{
  "encoder_arch": "vit",
  "model": "model that answers yes/no questions on an image's attributes",
  "dataset": "Sentinel-2 satellite tiles (TerraMesh)",
  "train_examples": 145000,
  "image_size": 48,
  "crop_scale_min": 0.7,
  "horizontal_flip": true,
  "translate": 0.12,
  "questions_per_image": 8,
  "encoder_norm": "layernorm",
  "encoder_norm_position": "pre",
  "encoder_activation": "squared_relu",
  "encoder_mlp_ratio": 4,
  "encoder_head_dim": 64,
  "encoder_fused_qkv": true,
  "encoder_bias": "all",
  "encoder_qk_norm": false,
  "encoder_parallel_block": false,
  "encoder_dropout": 0.1,
  "encoder_inner_norm": true,
  "encoder_drop_path": 0.05,
  "encoder_patch_size": [6, 6],
  "encoder_layers": 8,
  "encoder_width": 192,
  "encoder_positions": "learned",
  "fusion": "prefix",
  "fusion_encoder_width": 128,
  "fusion_encoder_layers": 7,
  "fusion_encoder_norm": "layernorm",
  "fusion_encoder_norm_position": "sandwich",
  "fusion_encoder_activation": "swiglu",
  "fusion_encoder_mlp_ratio": 2.67,
  "fusion_encoder_head_dim": 32,
  "fusion_encoder_fused_qkv": false,
  "fusion_encoder_bias": "all",
  "fusion_encoder_qk_norm": false,
  "fusion_encoder_parallel_block": false,
  "fusion_encoder_dropout": 0.05,
  "fusion_encoder_inner_norm": false,
  "fusion_encoder_positions": "rope",
  "fusion_encoder_connector": "linear",
  "init": "kaiming_normal",
  "residual_init": "none",
  "optimizer": "soap",
  "beta2": 0.99,
  "learning_rate": 0.003,
  "beta1": 0.95,
  "shampoo_beta": 0.95,
  "eps": 1e-08,
  "precondition_frequency": 16,
  "max_precond_dim": 1024,
  "one_sided": false,
  "adamw_lr_other_params": 0.0014,
  "l1_shrink": 0.003,
  "max_steps": 17800,
  "batch_size": 64,
  "epochs": 7.9,
  "lr_schedule": "wsd_sqrt",
  "decay_fraction": 0.3,
  "final_lr_fraction": 0,
  "warmup_steps": 350,
  "weight_decay": 0.1,
  "adamw_weight_decay_other_params": 0.05
}
Rows from block 2 of the image encoder of a small model that answers yes/no questions on an image's attributes, named by matrix and row number. Rows with one number belong to one neuron. Each number is 128 + 32 x the weight over its row's rms, rounded and kept within 0 to 255. All counts start at 0. Numbers have three digits each.
After each neuron's rows are labels from the 100 images, of 14976, where the neuron reaches its highest value: "lies over" is the class under the peak. Only what is clearly more common there than usual is listed. The data: Sentinel-2 satellite tiles (TerraMesh).
# fc1: MLP up (encoder.blocks.2.mlp.fc1.weight, 768x192), inputs 96-191
# fc2: MLP down (encoder.blocks.2.mlp.fc2.weight, 192x768, transposed), outputs 96-191

fc1.47:126145097171132197089202160130123171170124148103076083118128089093137122154106102108134116153185151118209136172112134164137072150130092146165147098105104157102167202133162119141122116143162211104131135134103079040123071081168101117121107088179121096142142119163170173111155152127086085144
fc2.47:144155175089148168116121136141156084088150117112143152096081209110118106128117134160093144156124172124071134075104098137151101117130117126087151122133151143111158054125112101120092118102148154116112140113129061119123138100079114133095222103099154125116141158130094090128074160132132110138
lies over: bare ground

fc1.250:111130221131194095101056111090150099112129116125111098120100140124167090154092126205096119140139109131145132128118148113156101141043173120103173123118107104150066098141091120052177126102189130133130111106137127117126146127098129147128134133111155118109143114146092072135185077128143138132
fc2.250:125096090146098186120152172148084176126096120101171129103085131172125112123109202141156092120143163113058133123144104092155096120139165122087123068093170200153137173121117147144089186153128146110171119102118116095120117167041106070080093155098132101064164123131104088099114120078142126184
lies over: snow or ice

fc1.465:133119118094133122149131115118125103130125122140092123103048110144114072149108096103172131148136176088106143156128108136195141170120193043107134097112121103133164153141172165195075152193060117108115044147184135117135103079058138151152162094127116124185131124116135147055131091147135127070
fc2.465:126120143179133144137115096131123088174093182100086184127191125108181175068148107154086136114102106099178130137128095147049099114127090160157193140148137168164089148181132077119106180150123110138148132167110134116151089133142129141125121137132153139171074118108119071178176144133182204113
lies over: snow or ice

fc1.135:123118141105044159136171178142135087131091093120095153115193138136186137137067114162088118118185111098121197140115183141149135122120119152127116162096144145102174145120092127130150110085098128089076101114095136126129091118129132130131157065138151146104115125135090112130098105113140099145
fc2.135:119137147161093113062129125098172117096140098134113156091048108133134135132140108076133172125132153160184168147089136124102096154104144127123072162180105085111139122137119146078163128161118116161150135153130074164169134160216180117148173131122125156082212113085152179124065112112092122130
lies over: built area

fc1.348:207112155063134103150102176177147134107143116097074100102079134127105118136107131136087082143101090118112097133115141143114093133187136116098104122188165134178144127163132163102150138134157129155160130095097119140104121126149159125221128099159178097121175111077185097137160071118084118096
fc2.348:125107103094119120134109083117150146132120105123149099114149057113141166113153117087131073183076129074113214127150172109050128163079122143147117103144114114125106177060179118137134151124137109093148141076157150109125156149132103142159150132137104213197147152090135157115107093114129120116
lies over: rangeland

fc1.589:120095131145112070138139078091115077089117053129195109122080102129123132134138101147130111191139104133118163147063191164206144119140125152127098142135101135144164102094127135087091145151155114142114093057088128169117070204134119218200132131137138131153113095116125112146162127201067179177
fc2.589:121196124160133187143145143115100098164131063106123125121168127168136169190095139108125139129022115130149162180179152126109104120122080117197176153182105152181086076160137079107137131089157112059129141127171098156110185114092165151080129132148132118129165130125097160124148087130161128131
lies over: bare ground

fc1.365:203082159144108116173133149131126141120101110136113133174163134134056133032111195130124130121110197137153113121143122107129104091081123152144029111134124149121134119176139073161145115119178156131089031130107149098134065107141150101117129139094120144122126140148161113166177170123137075133
fc2.365:149094100123155123151122177162141164214143113121100143143133154130142127141121097134163099097104235176115094129125125093131143149133189142122131106125113106121143153135129158147135175120131086108129148143190141131108127216172123162139090162157093111138082143175116149139069110087115081127
lies over: bare ground

fc1.666:097125136098156103102125117185156097141119127147117143143169120139150151145157087123127122183088192151128139166165185098148114165117144075129178093108088145131164089171108132167123101085129097110137080137018125109109195123101165095111129122175140154104156145145179137143146120136142112177
fc2.666:140141151093135131106140028116127160083151107163093119157139151136118141116102191112134119101101133104101163156109134081155103148171175058079190126091137082119054164175158105139092151157048135136114145135180112099119110081156149123125138143129122139085165143099136114152077141148121164176
lies over: trees; water

fc1.610:145120154103123082106136098115082145136152124159113154124097078095166163041129108192093101128120136119092157151121096185129128100116075121116149105131149093171138097112108177134125115123124144147139130084133139158176063175108144042168134168164114124129091121149196147198139116099161185119
fc2.610:111143132148079120119126214111194116133175116159103136127051054170156114119221132136152104097155107172073241127156128132141115126099052185120094140079163155055108132092113164116161115073107151130136098118128132133183146195129121125056111126107142096135124095119115075092158138098101179113
lies over: water

fc1.566:164124077067130132127148178103138145104121126066156147102117135127112110140178123050135143116085136146172117130126110126121148146139152106166159130118125135131136141166125138125149127123064090166114190125124126216102170114139179093156068086125144133146072126113174122098113160159124113127
fc2.566:113111125095183146142131162134061157111148162144158136068117198110088154090065134094123150126184203088116092073119117149128133068127134107073169119092143128158167120134068173096113141118162116117216116137096175128130096111151115126068137078136133133102134143102127116212117069090127154086
lies over: rangeland

fc1.374:159201090073075069116139130157144184125096145119144138171108032082130122099113109095103140088111067123111172164142123129148152133083082197080141106139187159143137184147132152157122143099148107132159080148154100079154134115127129115108110125132108091133118119139111160109134172115142175153
fc2.374:147092157174090144134086079133135082140152134138123120108148098139115065153113132168126130230116080137126052125132108138147124110204154121193094124130134128173142101114092186118128119088181106137124161133138163125126157139108150063116082163110155144134111129141118152110211139095093157095
lies over: trees; clouds

fc1.178:214125085130124108156138109147175174160131094094095082063140151114144127133156106163166131095142178105146098120144170130133096108065149143162165139159134136063090093131082158122126086143169103181114131074140166122083101136128151112146109120130113124158119151114125119115211226103114139196
fc2.178:099073149089130090116124141121154156119136099117130158168127181106175094173039110140105172171138158123103100157211132140169139155120034160130125125142128060100120113101097123096139081198119096141143117080094169129151122122056135128092168114148112117069093118146118113137098129207108124134
lies over: water

fc1.249:125145161092129131116192083173156132138132127100132108127106150127109099060143174141101076093178130099097095216197081122128133054116124067122137169131148083125153120120174097143139183134095158114112154138110121114130131122131086202208165116118122190111122135172112143098129198127142158162
fc2.249:151141097127189099192143071060128161151087129059128131157124196122147127150104082124070127105102125107141161162114107139060128104093105157132157110115085156121131125053110122153121166132099087108157117112102094087135093100111137082205175158106111047115127149133106140147158126118176164100
lies over: rangeland

fc1.256:085055156125133135140077199154159126124092133155114145121118099033129114137103175076105126147071153143146106144124122088120161136044124108114125144115073167112107108162122102145181154054134128115099185126088102155108224162141146121109157128077113121097130115164146152190161094110153106168
fc2.256:145204100113138095162182174108095149109141123124124126169132161123101228118136122151126100119130113121128130073142174205145092153093117124160119126065156139132140113138136192138175128119107096157145112143157117118124149116138105095141185125166184100133170138119044056176180119082126123052
lies over: built area

fc1.380:140183104143106162103199103125131080140145141058116130123115118134127120146148115173152113133174087118212149128102152119125139112113111176148157131126110118192150189129076145153147232156060040138100142144089148105100108143128144093077175055090093173150133127087184151133063180130149124109
fc2.380:149116105082118138139126103112122148147163157145137130162118130122125176108089135057136169082135163068134106181144128148083076137143147129122191055113157153138112169124179152076116099106093140149133162147185117113207095132126122093174129154123118121097134111120104131108135112170139100117
lies over: trees

fc1.658:239114129136132127119119120083116107174098195122123098140127102163102133167136140066060167124137138140141153120115111176187189124131147104195138163093097141120103188111088117149092138070135146121125097121047151145167126079109050098139125045107101136158124172162132105130118113127141178145
fc2.658:049064101145118100145098119044087097091097224167132098142067146173111118115097149141131108120121146142123132163064069196149112163158118097147143141106121131128132137135177125102164132137129142129152180150141115122162077150141185138139147097122119171168128157152129195136113179171110170117
lies over: built area

fc1.82:129136138093159124128101139154159171161112118119166187165095117170109209109147047062069126178135146135131120047124119154117171114159138127126098163082156080187135138135137141146099163119080154082139175162120186177160139128106141165110131132128158107084108135098123187110106114155072134174
fc2.82:094120145109141126137156139161156166141128130141170106136136179004097087120149126115131165094098147121130160144124128115028169129090115092133144135169172152160106168158135130135079224161172147126139122195072152105093112133108150129165114151133167130111139131068112112151095130130165156088
lies over: snow or ice

fc1.204:089063096106105154166156135141144133148108094167113146172098134114121134119096143183180145111100136126133098152137092129116046221051183057111178032119122155124152168110121109124134115145096124132132076122128131085126066128132168095155122139130129111141113127148127098114133091121122129054
fc2.204:158136128107069090144115198185118122136085186107139188074132165105131143124128195137038192089168149079129142160123187120119114077157185119100128148107147110067150137113097109127129202123192148138108144108132126177144129121163139169118158160088119140132149144144139255117112140134173143145
lies over: rangeland

fc1.626:096092129148093135121177098113154131128130135143163107091109140131145147114101128109161154158126135114089132113197129157133121097115115106052142112169126109112022158102079089147119161062118143148118088104128168179180176148089144081101163152128056121104123115145129099131142134153125127100
fc2.626:086132114131111134120198130130143145154156131154105184100139162128129165187108141134062069123121134152186116120123111191159151132146104160109117108175144111076081130098143150127096139096115144082141046129144155176090135159150133159150125165173117111190132118210119118091099121098062140132
lies over: water

fc1.677:100097098129094136137122216110125125121163115124107129142121130141143163157126154096104069077125113182116132100166163134068155130051070165135084122121105105173145171094124137133110135072134180131135134122162125113124153111119130139118152120083107098112126119186113198093105156102180136172
fc2.677:132096099167115188122098061163105119140079121125140149156180099099102138100086108115119094132186153081065128158153138136133074159082187104152135086167135134138141100138115145139138107077066141157152146140145164101129197137113076102122148148079161094137124143130091136118161185067170109118
lies over: clouds

fc1.579:132157117132132127143144119135109145110125144107119133140103128133234115108123130087084150193134156136159107054132129166078157135122137090141130141129128050096095143117079088085157190142108058155192138149141239120104131158148182109137129120113157147171133145164177152116056191102163128122
fc2.579:122167181142066137165123118132151138075147109149118200114109174091116075146142132117189099158086160190091103091138170101122112145116158151113105150085222179093097163120117133156119082096106140135126119108196116131097112107154153107112159173124086123123113127141140135155147136079092167127
lies over: trees

fc1.357:104114133139137116157128126150156104101180139078102144047091063120111125185134121045061205067173118116188110156162146195107136149155176118161144098114125070129156099154129080127068180124087138179139145202134166146126190131115133115126105144110125117103177122124124146140092160187169162119
fc2.357:097122127136103120123092142093131144148128156151122123131111110140150138132102145096144144147130108131094174081185173093141122088127080130097147137144106142097097182125124087126089125153116092082121121176107162132088164116083083139092163105160125122145146107093139124152072098128100127143
lies over: snow or ice

fc1.262:148149114131144146106099128169124170104103189130084146133132122133119177137154154175143147133055132103153183127176101163104120127140148097140089162170181125154136129149068077198133093110142115156116147126228085070092142093154117160140157074210064175148137145063125135120161138222130078127
fc2.262:199098088135154129128132097181128091137098120120128081183132060092171081161120146102122090077124153168136065143083132121160147147102105110180107119150151142086079150063172134066118141156194074121123157180083052166153048136155055136109152117134064116154107103134140127093166087137153106156
lies over: crops

fc1.455:023090142207113154145143134122158070173041128159070145120086132119138137111117128148164146124130090079136096153130165122145120100142153104153146120173166076153133118123148101133136179107067141141136099243095120127162159116156107136082111125122180134216178082085125162177084101065076166134
fc2.455:037140072098141103220101190193145130135128108102148159083127091094137192064125117121113124137151127133146147141124054090077095090222087175122162161110062156126116106159120135114094155151114113107128136111155101109159088136121163130119084153129145112089103103168171094152083118133157105094
lies over: snow or ice

fc1.289:054173120146114171105152112171126098179100103145123099155131077094179113152122119124083095130074109148141145126132248165091116111143194120184147124121125180127149075160108129125126056113102164164098128146151068125149040138131167129126133095119100121109148121160135182102165140106125118134
fc2.289:132166113143154063133069159118110109131153104103108088084127123133128140131066178097148215164085119114033120115140138087078146105129148092124148100137113101132138173068113161088187123090121148140138116088121099133149151145123132158156136106108103173103168082097104095090179139147164132120
lies over: snow or ice

fc1.332:101123118147099129096132082110144095155103071146130139126165158143172066111039100098106207177087119138148123106144127095108143175130141119124139132102089126127119136071152164104138140151078084071081184132098086135070091148092145193105060070120101115163109149150130160093084124168094095108
fc2.332:138114117119146156205090106137137134091160100148109104100066083112223142151107120139195087160101122120120095115115172206134058130088089158153123126150152082130149138123132132175059100079142084125121125126140123109122133191099135127156121148141127168143084091074149079132170213109136149131
lies over: water

fc1.336:107147118109136099132194130128132190089147143092101130123094155104121070104177093174140106126095114170145161157094071081151168131115108152107111143162125062118181134147127138100119107132155145130145157098122142116176164144120077145132120129160073128141144244108147101128168078119132148130
fc2.336:179103137122115125187134110118108043136079076136197092109186067207147156099185119128120143157134176086114155166142146159165134126154136164066145152084080152119145157104134171066116087113179135184062109134072135063096113127151131084110146132091143181123125140149132113094108136140051128152
lies over: rangeland

fc1.9:126166103139123102089120186168171123114166131172173117142059142136153076123189137142131109134095117162111171089073071141137129100133125138054132152126132124135111053153099099127105166143077108132102100117159116132101101152131135114045164036101139144222142161186094094133139164102131098141
fc2.9:079197118128123144107153110136123133096140114126191119098179155129141101146088149109141094140122128166081149162083148144115144152124124178128125116120067168135102183167114121150108112145147101096160120080150133132137142109118133107103122155188127091103095093064139146129147147115076133146
lies over: snow or ice

fc1.103:128089124108125115144149140084173158109117138074085127128133086128141131141150130088123108144065071124135113148127116192129101190123114153096149133065128117151141124146042157120130170118112136129160135103199132079095109140138100151093114149061067116155097160172179133156053102082159114105
fc2.103:115081143092133171113136073161100110069080124094140175070108143150099131114117113091173184096128119106118135055063127089117159111095112117087106098081141154100128067101086117148113133164122175198125128174129104140108174120175109129126140144120093077074173136126072078114164161161110161126
lies over: clouds; water

fc1.633:077084131108151133142087122125091147090133125133148117112150168123094135149159125207103143136107089151126077155127141127211100117136068091156140152163124141140103082125125178121128163117180168107132125147148125085123166088088173124127103116127083184184116165141126172081170127203136121164
fc2.633:144158096165133137127121048130147150099142154141092148137118107123106123148129156104117165124124119117058122181048120122122127154151134074114118107081116103098121130123127043103125074122086103128109122163136115101093016114165072110018114082129100112143133145147118091151142126123180128087
lies over: built area

fc1.602:153146096169123083105129141127125117127088104088171129119111124132109181035119171111145062157128187086144159085126096137160177103144128121066136175141112095134127159118107107137118124119067124075080239098223123176123154163110185072138129132071145165098081112175175102135132133128154055091
fc2.602:117118161131065078140155159126120196106112123119119132094138086130116155086132064120136121105105145095117103173146131185102102128176125121124105095113125148055178097092124185095199097109113154141116147127117110109144176198091133137101139161128157150097183105162083127086148126094167110113
lies over: water

fc1.54:053139069107141066086071116123130090164124101076112176058093097078095141127117103118111133147062158076131095109165137151116098111152112129174180104142152165109131181097186108138137188094121128127095109100140123146164099176097146110132096196065183139116147096161170047145119092143141101109
fc2.54:107174123149175045175114151117192106134126136100122088136161124148144110118182108098139105122106157119149149139156141129131144135187079138088174118133130150101141023126146126101132136124128154154133133081159145172101098170137113148148141124114082107157148168149118031121135136173169176100
lies over: water; snow or ice

fc1.246:141126072143068209185159100163185210117107126181140173141077136164128141069119112156107093152111113140153175107197125081149135084126110170140154112128124149123130169129131141162139103089130171095164130126079153152183147069150085132088118127133098153175127126152165157128109131123118136139
fc2.246:126079129129129084231134155095194086147126121144121140168147134130166143113134156126189127108142086154119132119144054119102142133131113088152189153155148080125124173129158169109120125116216133108125164117151157107088206062139150112126121128123082101124164142132128101020127146121120077118
lies over: rangeland

fc1.692:134101153082175176109137095120108134107151083159106159093149124132147091138128085118152102142139132109101145133180142126092096134106160133094093203128127161106098187091175100067106154094125095099156113168135121190142145132104138164097124114108147139114101142158118117142134084052125111142
fc2.692:139189154154142145159140144103159062155140187125146071117113114180147114120152140133079122119181116115098088129173104124130097149147116049161114162137113156078111092129146131042125156173177126116104115113108139128133139114138124086175146116093156061127182161123174104124119109154131158180
lies over: clouds

fc1.732:085205134130094225115120167180111118094150169123088187084156121177137108105114175166131072151145106100163149139170205138082141154087159080151102105164141085118074108057102093118152079143132130137162078128112180181126121174126141111123153124104093077162128099156116118118179125082082155111
fc2.732:104128171200153146130149093138128138119167135181115127166155141125181161104156106140134155162144163145151130088141107121080181111167175171119118126128104104108143078148086152174125102097101147159089143072125096087115230127156196115141156158153175129191110106108137184077156111140138136071
lies over: built area

fc1.515:151149122104102144152087157167128147136123127151108122185113047143082112101079173061157121144149086126127090084131162150149126116119205160138144104144119156161096135104093134131146100178080113125113133121148222173095157176132222140143161114124130127059148088072177099132159119122117123084
fc2.515:156134141157125207108128116165102062066128150134091128074106165132135133112147150083075153137169163147137106178136115142135155166130159110128124126135112080088127197128131114186172112160141158050163087150125081129118081036073089153107116176075101227098148120033094135157087115119100125129
lies over: water

fc1.164:125088164166120115143137145114090062161167181148131165122135119180132120090120109095150165175180143122169100107098093143084142099115095154089108132125112111111154069121102131117101141136098167132133153117115123049112085129144081115148124095151095173113148126166079100067137107114139136147
fc2.164:106105115105132107128153060125085143138132100125156120064134207115128127124167185133185133125159090113135085125089088213098133148120198130189095093115163126145120096131110079118127111119121181138099144131112108128159129178122149071080108086131141110108050173147140164104146090122174147140
lies over: crops

fc1.698:105132163113132114144128144163157166050089128137110027155138139131128202105112183132089158171117127094132097064130144153181163108133100087136079164128078118165123103196121054127067066135118078144151151116139094130128134118109124134100126142091123118073145130171137107097155172133173139151
fc2.698:163116149123092127158107140113115192185204124086146165120132095118127111131071103120063110128105164083123127121125114097096106096104149134204095074152146199097161109116164145174114088099115104118108125153123209143064192140123185154179129128131118106153096137111096112117155203117118167108
lies over: crops

fc1.7:129128140136139129157147116188132122144109163128209126139138120092144101141128101151087134142094125158173098134127142123123105085194144148125058109090127088169150127132107131110175118131090131176158075157068148109121160141142120118179132153133154166025147121105125108076123144172110126091
fc2.7:120127144067175183138099153137136134077079163161091147117061061119160107109106121159141110135175104141134129171206060147137152125130079057152053166125148139186148143090105137110173145106135116100136100114144126082174201125058090129055152113165124093122180166133086099130175100106155129131
lies over: crops

fc1.449:085112097186138103157120121141166123116121137087096096109093125146095075128006125089095112135126137122148052082129151132177167132053147175181088126123140144147146146121148097130091131123149113195168097145155169109181101118123128127048118148116098102177087095155160149142148106145106083140
fc2.449:124117159146156109155192118208082147087176078116163113125139114107113101073049122143195122142139194103124108114136102100160134124183059151139116136128101115147116131133118063128051194124171136156083104151098162111083128170141102211125105180126129126130125075120131133217123114115132088048
lies over: bare ground

fc1.40:166169137155141133136131127119139175113091110095124147179100111130144121065154114142163126091124148125195127152062085130135135097152137136136126106104140123142129098178096153117122199145156136082157093159076074102106089120199204101105175148146106111206040142101099128109112095127130148122
fc2.40:168169125128134127139070111096157096140123072140133097135175131161101159173094129089145145092071107129145111099111048165073118207122112065131129139142118125110150135126133090172081066114147067178105092137173148120148106147179113187099103169112138131086120110175151129080149097062053156079
lies over: built area

fc1.331:174149118106088180140115184107119119108079157122126132152186082148139156125171184115088113085190087177150165091141125157191062098123082131156107091124165130125131129194109106113097086128120106132152152130136120091096100094137123089108166091190130153162176132174100192117148168104154119115
fc2.331:124139129093072072136134152166129116082138144143124172161172132117135130102066100180150105109097170078108130105121114119094150084064157113099136120129089159148123126147115126152129162117122116126144162168162195168078044094090114119085074119116181127130151088156129066164094119122087128122
lies over: clouds

fc1.395:165135166127174096149056183168104106140129131086162109161088143118107119147195115134129190133105118170122190127111083108158177141111069126163119131144124211128104136111129182089117161085160177116134155136107135153117159123133172128123168052129162150039083149131120161159154103137121118175
fc2.395:164127127134127079115098149118137160158161099164157072178132146063130102136123169119149080127078085116133141072147040179120177128082146118104054070175123117137059099112153130121129156114208131153152148163123170115106146140123086080069152155152086088171181156129174125182105127138119161144
lies over: built area

fc1.312:104153106130133150129112125076165170121110096100103077115103122171100138123141069132099128109107156158158156112106137118150089070118211124163113170125123118156123113113187151099113121106140164118148150166163185145162124198131147140134100187142143132117096151090102117197166116060159162188
fc2.312:148110163112146076076144105126133141149104082109160126161123094064071120167079185121144145152096081074118090218133106166130112129141142088118120116127139118140119119129143099103161112115115090119099144140122120144137164125134128140137150132141113139106176139072088108113158096158085163138
lies over: rangeland

fc1.370:183142128112133150177108217150138148137125151109115140167160110047100110163109128158092140116104108107125164142136134170150185087101109111174149096140198164134115153114206131134165143069126123105127118177138147119108151153072125133092099095074135120076149071138144123157096120072169071147
fc2.370:055115141129165156108167103125081192176156116182171124077099132114133169113155080134139138109139112129123191116136104121124131091117172181170133204104104191142055149142098156176172189118129127143132135161117133129150150178177171161145166150146150126108146086099155118164125127153121139110
lies over: built area

fc1.530:130127162153037170164148159116150134142125175111131137063104121153127145171075133131107073114166131074117168146101173112086210127127107149108106138139127125153145114189205080063087122069194079105095086142084126104147110174141127169116162122126129122164114082116150110117179149144123071127
fc2.530:128125141133122138064098119110084084139136070182180105129142104108176086119047134122145134131139174078109072153123110140166117158123170127074158127102136123164107166129128148141084110144140129100172129130131132120154116165159109218135077185129096125134117078108127121219058109112160108128
lies over: bare ground

fc1.761:198115072109129081208076119129146120112126167119114115140107200112104161121152132190124164134105104150122100129086123138174083140110161109127123165163083154129120158111118089151089132067166199125136134122149110151085192119110149171121111136124104143119182134128130117126082155169133094146
fc2.761:110122128154129144115120188134105168130128169106136121116132165196133129115167121078069134122117169181099065116038115145175129137149031140092183102098152134156129129102139092145145115175119120123106111130131151146095000136141080138115138116138103129136174132137131139141129129077076134129
lies over: built area

fc1.517:144096119064122147102165131137122097122128090102163112196168149206146192084131132130042112145158125161146077089140126116121098136127094141160140132119126179137104114181139163131158067101234087161169096103121118084145146128104115131087092136124202129086136155161139132120114104092098197135
fc2.517:196173107119162142128115150112153113115106131104093148139138182086126133124087121159115116138127096134062113144125140114151072081136123169131159162131121097114120169118137088115071103062142121149127117125101140144134102044101214126221125169096121124181131145168116161062125085113145128142
lies over: clouds

fc1.764:122215106089122102028089169175145130136085190194169179146168164068136135128114167153122132108147098125092137111073153157152125143145139075164145090151151091109126077131101098026141134080182139180095165164149129129160156146141147157070160125130143146119104107109142133118109131136056205086
fc2.764:101102166125137185144132135109143118180084139132145184153121122217169147099176111090133138143123109165151104050177104095125166116108181127129136158121147116178150118148155153122109086143109094130125123163090057110134090085144149146081134119148039167146113112150131133144147137101141060156
lies over: built area

fc1.643:110160135127106174154042123142149163094170120107106141153134104137094133128199099059119107097135122176060155146120084154131174081155097124116186089182124169128141105112108187134121139121129129174129129160068108176083132103133084156187110120149142142119185109203136166064124049154109149098
fc2.643:131131113075085149119177124133123112059142153103170118150113125142140106099152135144186118141111143085022149146106042144157145169128182150054134117118099122128097149159123077100129152103090119081113113117088102072163093143199174133075096161131116089119164159090121094166142150103131138141
lies over: clouds

fc1.461:142100142119093146192151205095076128183066162163063107119125141081128053133118101170126155130186104127059110108109123129124106104143172128120069099126155179185134144152142052159122151106088116181161157116136155171126143139146099109192145108138108124130160129143092175109102180135173083161
fc2.461:115128136113116187101128149135137082198156116129184063206149153127096139100106118145206144106114146107132164106127138128158111121146081109190179081159143120095149122114129171163132115130099114127127125083121120179071136121143112075083097107112117138137136162123087173079118106191114136130
lies over: crops

fc1.296:169111146094203126141133132110128133089081119134111109164124115128179151125126082193103192111095135136128110156120121138140138147174189117168184106162103115182177155160139137164111037136118142089104144159135081123120135130190134172119185158132138081110116129130111142112138175127122075097
fc2.296:082114128104085066181011137105130168076115099122123086153124137117127119137159061101144069146067122130095103153117151125070118139132125093126112128097123118164140129126095122216133102116151114101151160146109116106161093141116110185133150117160116130126130133063122164135113092127100114135
lies over: water

fc1.695:109143157134174145111125130124118158150191123088161144133152141079172133153092115112091087121134119095120124185165174144186115188134157152175154107072135128139108133187137140121129145072090092157140170197113111146174088133144136152125114104098115163128114110080152154090148138136165132130
fc2.695:150137117102149133124064092183127196087110144113095158096161136167126133092100140125125208110139157113133149166089095113123091192114045073138124162122218124085085111122131121122094145070086147174151109147080108188148145120151104124123129131107114120084136165081144126082111119096108143138
lies over: rangeland

fc1.482:209054198138193124158107052181191137168181083129144137255152155130135097100125034131106096135101093146107134158124103103166110102093116152185088139108075128140096180127051112140130104080112122157148030145137133134127128099117126073132091096133144117126113136102123132105107096113098141131
fc2.482:097164141136095107127152140115100154145109117131134126139174127170104122199233049098120123094125140130112148111117151110134073120123148121125190148112131138113163149122101118074117085156163131134152076155126084160120112041096105209147087128109155089193199119118086169131092063113115141136
lies over: built area